A small contrastive image-text model, trained from scratch.
Model: 5.55M parameters, 32-pixel images, encoder depths [2, 4, 2], text encoder layers 8, text encoder norm layernorm, text encoder activation quick_gelu.
Data: trained on photos of plants and fungi (iNaturalist), 90422 training examples, 21.5 epochs.
Rows from block 4 of the text encoder, named by matrix and row number. Rows with one number belong to one attention dimension. Each number is 500 + 25 x the weight over the matrix's rms, rounded and kept within 0 to 999. All counts start at 0. Numbers have three digits each.
# v: attention query, key and value (stacked) (text_encoder.blocks.4.attn.qkv.weight, 576x192, the v third), inputs 48-95
# proj: attention output (text_encoder.blocks.4.attn.proj.weight, 192x192, transposed), outputs 48-95
v.43:475518505504476474535534491533487497524511525488523451480484506470507538474494491471502512554490488508484527434503517520489539504523471473502512
proj.43:479518515476523462485475508453532505440522493489522561476477489545481502496501493495489506493498524450491474543457489479517527495470509461501464
v.44:472494526515508503483488526471458487497501524513487449487524486481493528492483558494527490502479468492493570515504506488451494529507483535485539
proj.44:494501514499470480498487497497528511494523433494498541514525501576521510489467518490499540469498476493509414487509523518501515505494482421501441
v.45:486487518508459499486509457545460519454530431448549518493521510485476517479564467520515469484478547479476481473503483440517553498518467533516492
proj.45:433466484483541531485521505507515512492498652509498441486489475515502478492532489451495487487491514545488521511556519497494484501501499558527514
v.46:476500482505509495481475486499508494500502514491499480497493489525489509485518460525481472515454513512448498480498465517483479510491549488493533
proj.46:474506521508523493483474504501520514462488480496475499518523480483468493510471495473525499479540516473484471497494492510490541491542481511495508
v.47:460567502523508472459427554507500541486463505531498565484510512512480514517471530511538541557438512507540486508473491465521467433496502483486496
proj.47:502475508504477472497517525469468479503505467500517495519490477412519465491504505534527486509563466494472501510483507508525520513504513502533482
v.48:545525477490532505476507488497523526478525509503485501479512469525520488513467485493508515505498526487490505514502487507469467478454496472512456
proj.48:486509482495492461465490497515461451508500495480507501529517533457526500510510496465505498479497486518497513520505520490453454521546518536456529
v.49:503500469452488490498493526494496494510516519540501522533506523498487497514510488504462491486479474499497487439525486506527478531508522528512531
proj.49:478495491528506543541532523494467511516521437500517507505513471546489470524509479499476513485534526528477523513502503511492536554431490437486488
v.50:506499496498465538488499469555466508517520476401584530508550508497466497496550444524471479477450504449500492452504482481510558506496532508542521
proj.50:477510516508516513525469498470478470464474616512516455490501495532477514499471487524509474499515511471504515519489520470465511494453502530491507
v.51:510515507477535494517492484523524507508488472533450476478512516514498458483496517486503519508527472503493501483487498512546491521506505462508507
proj.51:495510492519551509514509514533509468466470498508532551502515492476488523485468497488505505519499469516516495506516498480464515510481479476494563
v.52:477473510464513476488486492502507518489435515560475497451488560541530506494503509491533498481529484534516476489471477511487487529514487444468496
proj.52:476494472503535475497517537484567470489506485491521534526492511425578497494488449482504481519483505481511491505509486540508489479529505492530488
v.53:500517460488533473479495494485479480496519511500509526490520491533538493477538509557495481475500517512486441465528468521502471460509479481506514
proj.53:509479515480508495478517502467483489490497533488486471518472516474495518501500519477484505488521483473483530524497469473479505454492490527516535
v.54:488531486529504500458479481571504528501536483495560558486516503512495514504555479505507474521472501469511481516530482485485529425482518491509485
proj.54:503475487511509481523489483485500467493494594516459432501498498473522507476526499487485490469531469495504468521469519511489512511498553534509527
v.55:502525520483534513528476461492557535514482506471471504483475483488490492492485480497523535524491515504517488513494473466528497501477519443502482
proj.55:454500499462484510507479508494532491516488520467492533528524512445520511512515524502464507516471471505539501494510519516509524523553479536455514
v.56:505487525550499486464513490498468529517498483522531537522449522487501513508485508510484515504492544467519507471548501477477480441488488564541518
proj.56:517459467505524496473490525513498471478511503513488472491473549530488474501518451519470472473494482543498487557509521536491511529465513522498497
v.57:494550493481475497494498515559486502498490495522510510504554516458439482498551514506497512475466447536508502526501496475560510550507544516506521
proj.57:493496466526496502488523519474495478517495522507519490479491471517505531524436490519516494522524519525518514459481520465541478464450555438519483
v.58:507503532471507499533493476502546527505494474514449496491491535484500525496480437515536467538533527519427496534494488525497511532481486445483498
proj.58:464494481468485501451477501509516562476530548493494480478504499449482490529509460525483529478508476522536469484502516449517484499610506574521500
v.59:528486545497495502457538540528472471460547475470506506497506497496454489472509482516476489492456463472537517520508495502455498492497449576475513
proj.59:498528498535505505503494508477464479522525545494503447540526539544473509459465527546518533481525487514490529474502471498508490508485499511483498
v.60:516478510534471519496457500531501465548526440464510519499467486526476504487547465528486468501512523535464466526466528515494532479513494446513492
proj.60:474476531478501496496489499525498560469512627504530441513520478477515504455470536534513481552535454454472543482522478433507469529524488598516475
v.61:483540460500497512508501504522528541497490491465496552448422511480505496507469480519504497491498538528489467515536498492506535457460515462454433
proj.61:513512501481456508516496515484568539543509541480448445484505476393502517496561495517495496513502504505544523516460480488487489482599511610527473
v.62:520523524499495501491500506520556485517485458510516549514494517515480513528477457496492456479495533455508516468511488539497523483519524483515474
proj.62:489526516519464505508483474496497505492463559549550439486503451401505508498442527528526560473534522482498546516510528488525530541536493557475496
v.63:504487477522454496489502493486477454536498517511514492508530499508518528492506524527477487449511493517467483479490514503507534535484505506516503
proj.63:521512529508491516473523494518507530526482510491514492483499495517495519520499526491518512497479514487517526489488500505484468498480491481508505
v.64:464485506476491521494496485513489512512536521491520522448516527498460524498474483502517460496481526501492489482494502532482505475480511478490509
proj.64:482474499474496519458429492508548489501517484482500455494504458504510463502491516470484503467511526469510491477488523502480517489515481526493479
v.65:540515514519527518521524478504514485502464494508476502566524519496494481466513530501484540502525427511489529481537487447519491539558482494530458
proj.65:520486507495507462508538476537511534461497542489523543494500456488458488527500469536507455499540464479530483550531495569514505429451499449486512
v.66:493486487525477545504481507490485522483559550523495487480548474478472550470509455513497492500450517486525486494531499513496506468471469521473521
proj.66:530480466501536500488480512495468480510445463523510462485500466521519488479505496532513488532553541510485519450576492497476494468546490541486484
v.67:474473525526475503490480518466530494515516544515544542489464503475469480535459515489512474542486517459521510508493474464452517500541509486488490
proj.67:492463512537532536469468536501488510514478483482477452506488482497508458511492500489524480521519509481510563495561537520417499514513526531475483
v.68:498455508512463541547503505514518519489552536468472524501538489503495508526484513505477478530462510502508455485476532506484513485488462501530458
proj.68:525477476487453477486475502526492511551488491503532500487463489503473508490500494494503472500516498521502508484516493487486442501495505505490489
v.69:528557534458528457499497496506503521468518464483484422518500520474563446518508523464474485492524471524455532481503509467521505575482455445456501
proj.69:494483523470548573519469476491491499506477530495514552480481500472550524508518564544494492497432556498461478523508518544438456519522515442488533
v.70:497444493505539491510486488507469480517480516498498492462478494498494516507519506514517504489489496515521517515489513554508490477521484503524514
proj.70:481483494489533516485497517517506496479467518481498470475532502493548517474475506475499481462507509484503523490503506496530500489468458514506520
v.71:494484469556519505482509501484523517551474541496527492529490504506525516510528528480517524451487511500524507518497496520493500473483526507506460
proj.71:526516493538500496515485521500502478529563492493464499507489491487495509477481512502467461513483518471509476507494513490516474471474539494515502
v.72:480570511494526493476516520541486540487500474501503508519506519487481511517473449456486490527505510482473458490517505505498461512478510491458517
proj.72:479516493494487519484500457488523480508479501495499506499526532492490524491540475529498521498463533534490489510499513475482510529516485493474454
v.73:534491463484508483498505521515459510492482503499463516511501495480495535471504499515486496473501497488521516474481514521498492513475523496505523
proj.73:503507530487515503500519498478487517485491503494524491501517509511505482511506509510500515493490525515510499490481466498536512510517471525494493
v.74:520513489476524513484531522536498533494480497514460516500480491490517499486481536504495519495531511518470519483484455486525461525490509510488507
proj.74:482484493513531514513495497490501490510507507515542536513466496479523517486485552537512507507512495542529480520510524550539470519490491462521479
v.75:471499520508509496463520521495550478533518482498496510494478533501451540508471486464532534496429510485464498508532534531486507485546508515540502
proj.75:435508507505510511469431486515516515489516505532517488463534456512478482522446507483479522500551510464493518526464513484509509477483554491447502
v.76:471497499503485514475523503479473516490517557498469478509519497457493506463487489473502423526487476483499501494481457533480486449508542501458517
proj.76:548536481486517493500524519521535474504467467498491471495463492507508477515483467503504540501534532500487496488545478497479518446520507529518494
v.77:496541502496509475450503509459421511463532483501496487473482462521521458474538511501494506473519513505497487508511559482531496511486498526529496
proj.77:502431508520497511477539533478487504528519498496495523501499530527505518526490502478480487492506493504505478504508515500511488467521503498515519
v.78:453545508500478464455531507492488491473523533496474523465502553523482478513457554526481498503494501506483479523523560525525500508473518509457511
proj.78:497509515478466502463483502494486557515502490526506487521477484505524526496508514483555526522508499503550551492497475476496518486532519521491506
v.79:503479509491487513513503474481467499503516566528494495492487424493473523458485478558538477503472546479531527505533494477513499468503511492532504
proj.79:532501466498519494472512508480486479485445462497522460519473494527475504527509488481504543495514460490499496445526498521492489487564529556517497
v.80:542495483524535483524491517485425494450480502480506479476508478486555466480491500505492499486530502522485501509472482539518534502509479517503500
proj.80:503503511493510487521511493487513517515483518508484529525528502501481505552510525536493486524489520496474555509489525465489463470454502472474497
v.81:496547490505500503465503507521496511471473500499503530467481528484473459537441519477456468536497493474497479471491496513507483550480500451431481
proj.81:496512511511501516494485494497481512517521519502500505542491538458508486481532489535503498449432571495504552516504516457484461522523499490485496
v.82:479438460479435540530517461518471484455535525477492521513473474515497550532533461515574497505457511488495519539479551502487493486492500524480542
proj.82:510482535536509525532515514518498469491452458491489433520550493539484505522521449498484508491533559472485489416480502504524510492553514537463492
v.83:489462503485511536527490514454530483428493547523483486530482477505523489502466484534519534502505527500436522464513470483507521511499489457475487
proj.83:523487470485530480506498489493490541493501489495479523551482463481501485533521517488496510518512510508492480512519530487506523457498552483481507
v.84:535514474466510493495498484496532504489480497516560516486542499488495449505522524520501494531515494507484517492491503496494496537513450497471460
proj.84:479512489504476507514500494496514493512475534489475505478465463481527471519590521499506494462465482511480494504490529519477503485476485460499516
v.85:529495537541524482474509511538532499522506508524504504549524498506464535516503489517475528513487488485465476484514525449465485497524450500529449
proj.85:507472497492475485484479513515512526496503524494452511478487482500499481450511491459500472512509513508498515521494499527530474531474500485534487
v.86:503511510502509512530499540492588486503518464510486499536502501495512520519505512491497546497468497525474461465482522455472489507509488488490488
proj.86:479457510488479476477488531512453525543479514493504520534526537493494521516470484493480487511526473484465523531516537533494464530496513483464468
v.87:517444532466481493516487499522458488516522502459502514504520512499468524484483479489493470521483518485504520525517511513474527501501456506487540
proj.87:502521522538500519496506490481509474477488500476489498513519493525513480442495466558496520489529488491489490474516502511501502503488485512518505
v.88:489506540467480497537464506487478501497550517492485492510495485504543495487488470496502487528560502486513500476482510472460525537501536496497514
proj.88:498497541503486485518510514490476517485514493507482515526490473529520506512471534512502514480507526501494467507473526531443504521487524488540483
v.89:470514471481464457502477522501506479521484482494490533493457480516456485490488465536479508525524515511516476517525450481535472532521514499469513
proj.89:482513534512534530507560493475472504483499490492475509492501535508481483482487486488495575515483497473510534490465484489507541509544461527481535
v.90:532513504480509456503460496514533511524524518475503483532524527497486497493522494512492492500516497502523507507510459427474505529490481515445484
proj.90:480535506485487512481539532475456507498478503500456493518475490513493484520542495532489508531510488461494497493501518577482505501517516515487477
v.91:532533498495541453480513479498437541482504478512514471520535487462538496437525517431486476494538498519532500453499505505483492494495529515531497
proj.91:537452548492495481524518495476528481549510523501529527486514497503513506538475484455510449508433491474455478548506495506498463440482470482537500
v.92:525515481499539492471561505501548494476491543489494489546469554438492469527507562514529521484478464483504577464514507513492473516551524447500473
proj.92:541500482488486506494473499526520541493535544508510482501456510444481532508486519492530473470469494478517488531521493494468539489476506468525535
v.93:476553478475451550513474496481519542548479481485492546514492506534551529481541484515483494526529499497505473479478482483510469509481471514497504
proj.93:496504485530465457502467458478447486528476484471534478527499447493476531528510505511493541430473532468498466489540506481507442505520522507474554
v.94:514494489457484498507496490522528513500500457506492487494488507493539444500531495474470451508497509505545523487462469504515464522489482496516535
proj.94:510501543476504485542519478497495473491499497527546505486514506495537504490491498484465516501436535525483490500496508477517476479523491508455502
v.95:522499525501517481515448533502498489490537474524512495532527493521500506562490478502514554470539523512509489499474550472439523505472468523461493
proj.95:492466526530490564500485482485504518525538521516461503521493508521546520476566470478517478530497504560545493498507494531457505563465500490528480
v.96:517502484513529553461529520478489492547515504485521503486493489498476542503499469492525478480515484483493500526531520468464517490482505488517496
proj.96:479499491510486466543473485491495479523490491501503450479472513506501489479493498506493521513490506472531508473439496506507499462486509552508513
v.97:552558511476518488515450483472579490503468470513490495521469483474528492474532525469459486489484512421456486512495475521496468492482491478504456
proj.97:469476498463493549491552489480458443510477541486486490520470506442484487484505481492497529503507509509541480520536523495496538508577511519486499
v.98:499483535575475497488465523480516489492499553458489529508563495534479494525472482507511574500534489535498497536464504495522493522504506509474484
proj.98:537495514481547532449521530514447535478490470465458504540492500485473515481492520471490463521493500485483550465542508530513496498473551481495485
v.99:494526505500504495509485500533532506490486488508518533526505498493469522534491500488517506519524490457526528474504495489506511537505522531495458
proj.99:515519477474506505497518467486503497493487513489497468487490495463495474512475476481471478499486483487471473506504517520524486484505500492498487
v.100:510454525527473519502517505469491496494476498507487471508512489537553499494501505536510478513476511541508458479494526494492483450493506473552503
proj.100:495489473499527502522460501511490504502508503496523522502508483485516516513495512497502537496494490491497517525497465482488491510479515505483495
v.101:516539504513506506504497458525507524520425511511515542472495483507507455521479470497520474533478498480459458431523485475503489462533549471503450
proj.101:503496481531510509475462491534488500491506535503496503498491472416444471518480445461514493466491556493506519590502489464507470517535517485460502
v.102:472480496542500526513482525498469499520534510505501494530488525514473478508476511497483485507482481522516537494505505515488535474495504489567504
proj.102:501493462489498492523479516490535510505471489506507531503522495514507471503491493534498525476482510504516449491513491444459508478440516494510507
v.103:503489529523490486500476537496509501489513548486536493542501534486480492458509510505522471532498489537479490518530460531488518504482485492490517
proj.103:530498509525506521497479466494496525527497517494464491492487504521477466526515520489519495512509467499513469455481503501467537471465506515551490
v.104:517490470501484455526527525474502471486532482473538453442554474487486481513487502503531536508556466519483491538489492520533550552484532521448508
proj.104:504515521505512532511519521475479491491513481505460539478482494584474480452493525478477478500498526518487546435484457485518490535463488495498512
v.105:527518496494503480479497511511508492529509506503512471506553504549499519475452513515493497456513518539510462495475465533463487523458513543494511
proj.105:491522510485521462496477495495477493508502502501479544503525507542504497537537521502511487504511495504464501501508475484473470487469457484520474
v.106:482480489492492528520467522506492482543499566489493514538510548522411511517508486506544500526518480513538514479495482497539485511521480539526489
proj.106:511497518461477474504500492495509568486524479518491491503493483529491546516537494513491520492476484508496520481524533552486530473397517509520466
v.107:487510452509459500469469523538482475508497485488495502533482543506499523498518487504498505503520485510517574564509486516475499514567480526499493
proj.107:484496491479518470493499499514492522501486493504479475475503479527504543560582509486487478508482444492529403433538554435530491481443485509513540
v.108:528529537465540458490503465506538511490479516482503535443504527533571500505532505477496516486558496481524454483517500500504454517499458475481518
proj.108:480501466511494521480558525462462511513514499491524470464467533443512519525543495486495439507476492515493582569517513559523511490588522455502519
v.109:470541477504511527521525482536540518493522462527496487545477499532528499465504519519487476471506521482541493526510495469508462490533470504488543
proj.109:473525456518480490496523488514476472518501521494519484473515508527528503518509448518496493490495505455520485480489514513496475481509480502550475
v.110:529517502532496547462496492497503494459491517519513478474481496509491486479533490530498476452499504497548519544506520509457478484491504521466506
proj.110:526516518500481497494522485561511489558508491496460450517519499505545483511459479511492493542488503517491494450506514494512540473502511534494498
v.111:509480493524539507518523496482468496541538455522514461501496463471483501472507487493476473496503481513503497548518485476475486497491499516475526
proj.111:506479520522527465493497488498538449487458526531501495513486525568498528502501523494490502469506465519507549454505481499455504485477534539481525
v.112:497517476552501510545477490488489482513494477494483507503484510505538427495474475511477501497446494516479512504459527510481490493489523475528442
proj.112:481540520513492501507510482507423490503490510496487507485485476450478500532479520523498515458552526514499461508513487444490465485541500468484538
v.113:481507510525510485503485502508525432459491458516508483515517515491466509535516473530496465530494482479503525553481492491521505528511515499506496
proj.113:490467502488469489501528477487481549509500540480515474485517513488530515510477462482514500481490450551533503435485509501481515486479483490499485
v.114:493513501491507536529503466496498518490507479534498544454463482532503489488487494520503439480521475481473527519512551504489454461508517503489503
proj.114:490510506482444443509500490507489501548509510497518469507507473449505480524491531505475486441460488511482516544441476489496494516530487486499490
v.115:506507507499494486516486496516490510503456474539531528495451532511533498521528512509553516540464526506466492429506508511489500443521503497507483
proj.115:469442529497500500530483493515477503518525525495493469498515523457514502478477451536514555496529509515511503567496504482536517522534453489487494
v.116:473462538522509547527508504458486486487547536487498527484515492492446495512518469509563540486501485494525528522480504495533482517480487477486510
proj.116:514487527474491487494499505505478532494513461494517462525508496518500536474469492501528475491499517487489513460504508529510549497466483515535495
v.117:480497499511492505484531479515485478467479525485497456526480527486483492467519502466534494537539488532504483500532466464513499499526488524466452
proj.117:505469506477485501497492513493515505533489500518507479488459494531494522500498473499505495557505460504539495471504490509518507485500473501499527
v.118:522491520493495509483521543472445482503555494489497418509543506517503517489478510514489495487482512546519497553485469549483502495446505460499576
proj.118:501518483508523536492445498503543513476485456498470543515507507583492493482537547513512498482513509525486508458540506462453467521424507530476486
v.119:502462474540469492540527552478495480493519435486501440523478502493546492486487499496492465527521451471477533585491503526476515525504531482460501
proj.119:498468483485495514475478513484493463490491536493483556468459490578497486510496505502488505524468508498497487404508458403506507522460480514533538
v.120:494493515498504527508518453508461507499550469511496513468498472481478516516531530479462469482498517499560516467515508447490472428542497468482494
proj.120:462526508476470507486532480474532491518504505471525486493501535471507527472480540492473505466449497460479515552476486550431518522508498513514459
v.121:483449486492494500531501485442494503533513507476523449480525501491481499493497482461509494534463500486490489460527463512479545505501490528478527
proj.121:497501480529540518505495522513516500506463496492532529515516471561484509459524527473506501500553525498501483501498516530494518512473472514521441
v.122:541479493478512480522545514497477487541482499488466506475492505497511482472451545501498503499491522543453456474510511538522470478483451492465557
proj.122:522480514509496508473478524504503509508538504480489581524493527551446498478528478513488484465499541507477548536499501488482487528473487494464482
v.123:470423504567451522532523513485516461489492534510527448504532513469471529521516498470537491502473432527533441516539494506543557458530533463507482
proj.123:463463489537488535491427499495466577548473514474473536483495490493499490477467517525517508479525527495521483446470493495483518527388487520488491
v.124:484516471489504511532511487511511492545489503514471489511473507491486478501497523508495463493484523470538478487555534520518468507529459483446521
proj.124:509510520495477529520476520517541526471529510491544506513515519508475520475499498540502535480523488434519481520457545493508489510507497511494484
v.125:547528515447482516514480496510484525522499519505467543535478506489522495510499524475472456504448523519444473413515524510472467438510508491505534
proj.125:512533485504518514501521466542506487519504512479527510488488460478474472508511502489499476450522552468492479583513489471499533519523488506473469
v.126:509534501462499504460474516537513497506470507499512549472471494510533474473495513510453466467479512493501474492508511526492495490480521480470497
proj.126:527489497532485528475519510498489497495517527496498520501484510444501497544476494518507491504469481468491525545460488459508552511563517481483502
v.127:485529492520449506512481499492521477515520515556510522500558491535470493518542460538500535497493467494487491541485471478527511571531491528472483
proj.127:481520517499514520531531476541497530479530499488530451524522502495534498532415491516517500509550508487515494422530503517508477496473521498473496
v.128:499494488475504514478480494521468481536484478475492523477507540510486497540520515483507534498495470525558543441488497493520533519528501510505517
proj.128:483502542514501537502529486490508510482508486465543487538527517517534527516487492513517467512532494496484472540476485493477494511490497484481538
v.129:479521526488490446535503491511530497521497550530501504515530476470464515482546522482546475523496489504460444518475499507565479522527537477523496
proj.129:461554480493468473506555500513483595477524478510523540522472490544504478490548485533508539495489490484501509495504491485504503485469497501476485
v.130:501503506554536529528520497474526460474477487498483488493518500505483515489492516480509502512505475498504500486533497485510482495510491464448476
proj.130:484499527497483485486534505461482480500492513505507495500495493474474509495488463506523527472486509495484551556501524473482483505481439520463503
v.131:490482519484544437495524481507497492519485451513497523508496484501514513541461506505500462515474502474491495467492507491513538521525509525511523
proj.131:503499541500512512534499524503534499480480503487546524472561530494516529505482475496470494507541494499494496479521492512484501529532489464522521
v.132:533525466580564491522504499462528473477540492492530500512507517507489515467450490489490460482550476499546535490519493439515526499506460490476450
proj.132:522492434479504515472539469451465469513461599504533433509508486452494457490548475505503516495431495509511541506522565562476497556482485512523549
v.133:508479555557505511521480468486520519507504495506493528522482515493493503478466521486561509525562480483475531480501491494520490483466514506479477
proj.133:536511534490484496508556528467492419503491500506467482512499470495468502479500462516518511510423456506513458515470504505513487502502482493489532
v.134:497535468524490520509540517499443471513468517516467520524524491492503508518497491490459463478517520523542478442546516490528508525529488530547521
proj.134:474531491483474529486554486479501520531519532522530472498515486491537523477522546484488487523524476522511570523524510528554489479472480500524537
v.135:512507485475512509487479472518509531536539514496511506503518488482496509514517503513523489546524491463497489459549481506504480497505508507501522
proj.135:499498525493503505527515510491492511490506492506491504464497513555490535507527472546484553531494503490513505549508546467516504540465499486484503
v.136:495500497526484491506504494494532468489494459517465516498512512500476552513510488511506474506489525484502520450475504523500526466488504512489503
proj.136:476524483488443525546487497524490496537472532541577477501517482485529566532556508507472461513479491513482479523518508480524481499494486483471492
v.137:513469510485480456518463508479534495513510524511524525518459516502508501451484523520513510512497511498491472514505481540518485487475501497521474
proj.137:555477520477507495493539516481483513491469516472451503505469509495480495488471502478495495501507496458506505477503478477504526493501483510488487
v.138:490486491477514469527495495473481471514492524523526487511502490526535489511528520530534515499509485567500475496511497541495478550533507507510489
proj.138:467458442504479497501500515497555580498493439509530549513498474542524498522479471533513502537527491456484522488528526513492520460494479510495508
v.139:471496510469463464467483529506503502484510526497531526510469512468480511527509471474517503467497485483494478507469499530485479476506527477496514
proj.139:492508503505526504452473503502469512537530478490476505503475498538514504502519516492503518521511506508489519511491540440490470459463511485507507
v.140:503515453460516550470537480501473562516498500488484534485505471526504455547500501530509548508472470530523506479500495515491488521489539525518511
proj.140:474502536511507522507486510511467476538484471503558492486530506514531535518490498514505508523532504527489520550477504457520499497521485512507488
v.141:507474519523518496495493508470547461506487529542481502535491509515505523491488533514531468475502507482483510550502545510518490503505483481474510
proj.141:481497471480509501501501528486506540468514506483532483511528509495489515512491483520501522526468507501517485431496491501460513515512523540500488
v.142:508520488517535503515516492458508513503504540486536506495542483506488496497489476486527505509512474496458454495514478491498464563486507459486502
proj.142:532504535464477522514536504523507507502479474510492523498499513500487483451511519513502527509523519503486538544496490464500526446492464506500498
v.143:496493510479440492478527523544479458480467431461475519459503490467491506542536493497478454497452530542504490458512501515481541506527457587487524
proj.143:530492493522491504498468518509495485477482553481531444519469500467534504494538540482496505502586470513493494490505500524467476508569517479519468
v.144:517536476532534549520483465462470489475514481499482490514504502496562485463477536481476513469516467518494498467517488506523475527506496499495501
proj.144:500538478506520496478508487473508479540494492454521533517503488500515526522540498501489519506479460481534508519503504512490518484480478486522487
v.145:506505486517534497473509511495514514509556512489510485500528534486440518518507479462506537489555480474502489458490513469503513553507519517499492
proj.145:479508504483496500502527488511536556500485462490539506481515484570479487474509505519535549534500495481517483526502499584507520514467463476542506
v.146:529513460500526504504521435469487528496521503467463492485495479510547464468475526512473520516524456509493529455540505538495502529509552465503473
proj.146:489521510511473486515465506503541415507513461535451576508513496464502482527476498496500497522506478532529486538533487463485511489520507464518487
v.147:513500522513501491449458511521496536479539476500497508504510528488491510505467511469531522486510493472479480500469493526510513477469500473477509
proj.147:466496539486506519487465512496498496478532480507523502513526483530485490516529494508500488522479509520497474494514520482460484493489497482540494
v.148:504542472533510524525514481471487485481483471491457501473501493508518441464528502523509469484509485524524507521485502517492499557489516522525482
proj.148:536505477492517503488477504512455421520504549491509482484471547432484478542509523475558511460492537507516497476484540475482535498553506495508502
v.149:536474526516526492540463491481521496505473472445462508499475521523500471488489568462520515485508471527542541487510506493511472483473467510524470
proj.149:450510522450502480475523494473486468496529513482472490468460475490478543518517503506496509520493488440514457525492478509526482515481488468488546
v.150:566504553567528470519505499443511492452502455477455499488514509522508497516481514501524477474539507494550543461525528507471532562482444514471485
proj.150:502483502509495529500489511483551415480517518516492497511538467432513486497480463505500489503454506488470488480519510540485490502559451473538516
v.151:494495523486498479529492492515514523471480481509474493498521479480524526482518492464530487516489519477459500458488487506519534483499530525520498
proj.151:503472534490482503523515483526483488520494498495495519507548495509482499542546497478510483502515514515486481524487468464490472501517515475476509
v.152:498526486507468479494491522525512517478528497500493520490495516466504536502491501472502510516484499484501477505509494521520523509484515483480477
proj.152:531474493464464474517499494516481517538487540515499479523521473504498492471575506527458512551485471505525526520499484453478536476476496486511512
v.153:481500521489482466517477530525526464489451451506463485476477509510501505522513498488494502507469546521494509514495515509519518497499484506516526
proj.153:479494504511527471493507468481523526498515500500489511514495509484543512535505508469470483502522500477516475470462491522532515487504501479501509
v.154:503485475513492518492495510523535490495489539518510476517470524505488495480508503523462496490477526489504542528516518501485499462465478485506500
proj.154:485502507511512489482486507489461497512536540506469482507483508475490509546511522467526458509509490497520489471527515517513518514469496516531459
v.155:497478528557516536495475477495505527476512532532563485519539514483528537495494455498505526511503530517464493527511491477485493464468487464490489
proj.155:487490435473458469520473491541512461533493498500488508512518517485466537520460514515488471498455510518485464483505492536509453555484508519474555
v.156:537492492548494499495516500516518519502522485486476506477494490487488477485482485493505492501475511471451497533510481509486517476501513512514504
proj.156:498517509476477503523495516545492491502479534494459470539495487477498492467504512466512515492504527516487500488498490519520518466526483512509517
v.157:482468506477492479504489509498483481481528502510531500472507521501461509529494450461469499503513483510484498453519504510470503491515486522543486
proj.157:533472477477527498512505496499537498492490459471510506472481487535492480475487493498448476532515501477484468527503487557500492494501521483501489
v.158:502478541492508470508527511480482508505491498468483524516500475517492474496504465520521480449494494479492481501493523498483487563520517530505491
proj.158:467525470495510493517466455518523513490529483524465519502501501507535497508531522511507511451532489509489474452496493508514496507524505470524499
v.159:571489517525529521482490467488490496536501472467470510517517512520483507486453492519532485511505461498511570475514513489502490541481487518491481
proj.159:485491490495514514490509494478494471470538520500559456482546527474486522515477501512531502521508499512516448525500487511447489547539510509467531
v.160:496495496531517509500537508480480465497525528485532468497532462465479492516447467516505489493501533461463480488477490469506485507495485484465478
proj.160:466513501454531516461519528501483517492511502501537513470479507535494486450472487525495492504479502493484515462501523546493502510513500512508517
v.161:504520540514496526516500509498533495496473541542499502491470529469486477516525484488497512494502509516492503562520517475496513483512501516472479
proj.161:516510510498495488491523511517484509538483506502519492499464481494485500522490526505521518476468475547521505482483485526501494540505484508510479
v.162:542472478500489518495490502452530504514474522474507498516510516515474472522541509470468504478464465506545510469493470538512527552520552483516525
proj.162:521523481435507507502477476473495502505485480489491482507479500514467507471413516518473510539537496472515481465479475481476496512490500490504477
v.163:505475473498502503490498497491484507507514504499488489501482502521508524492484493489507487509484507487497547496508502519507517490509505481484476
proj.163:509520518490527500491529532485484513496482489511491466497483493497495520488483501490512480498478506494508432482487506490479504503540503527491521
v.164:499468503506490464472506491490497458510518467501479456495576484544481503470480508530512503509477514513494502504468506511519503527494492493557490
proj.164:482511485497521517509489525498495513495525497472497539501543505530516487506532484418513461452530452471525495485537519472459515508465492478505514
v.165:523518491503481531493478483489523536508481491487497503471509527495471470504531501504497495533506454566538537520489464476501483510506537470497464
proj.165:517491505509492515503465493513480453503501526526484525501485490506521469471479522436481521488523487482512451485516532564477510486472487451456466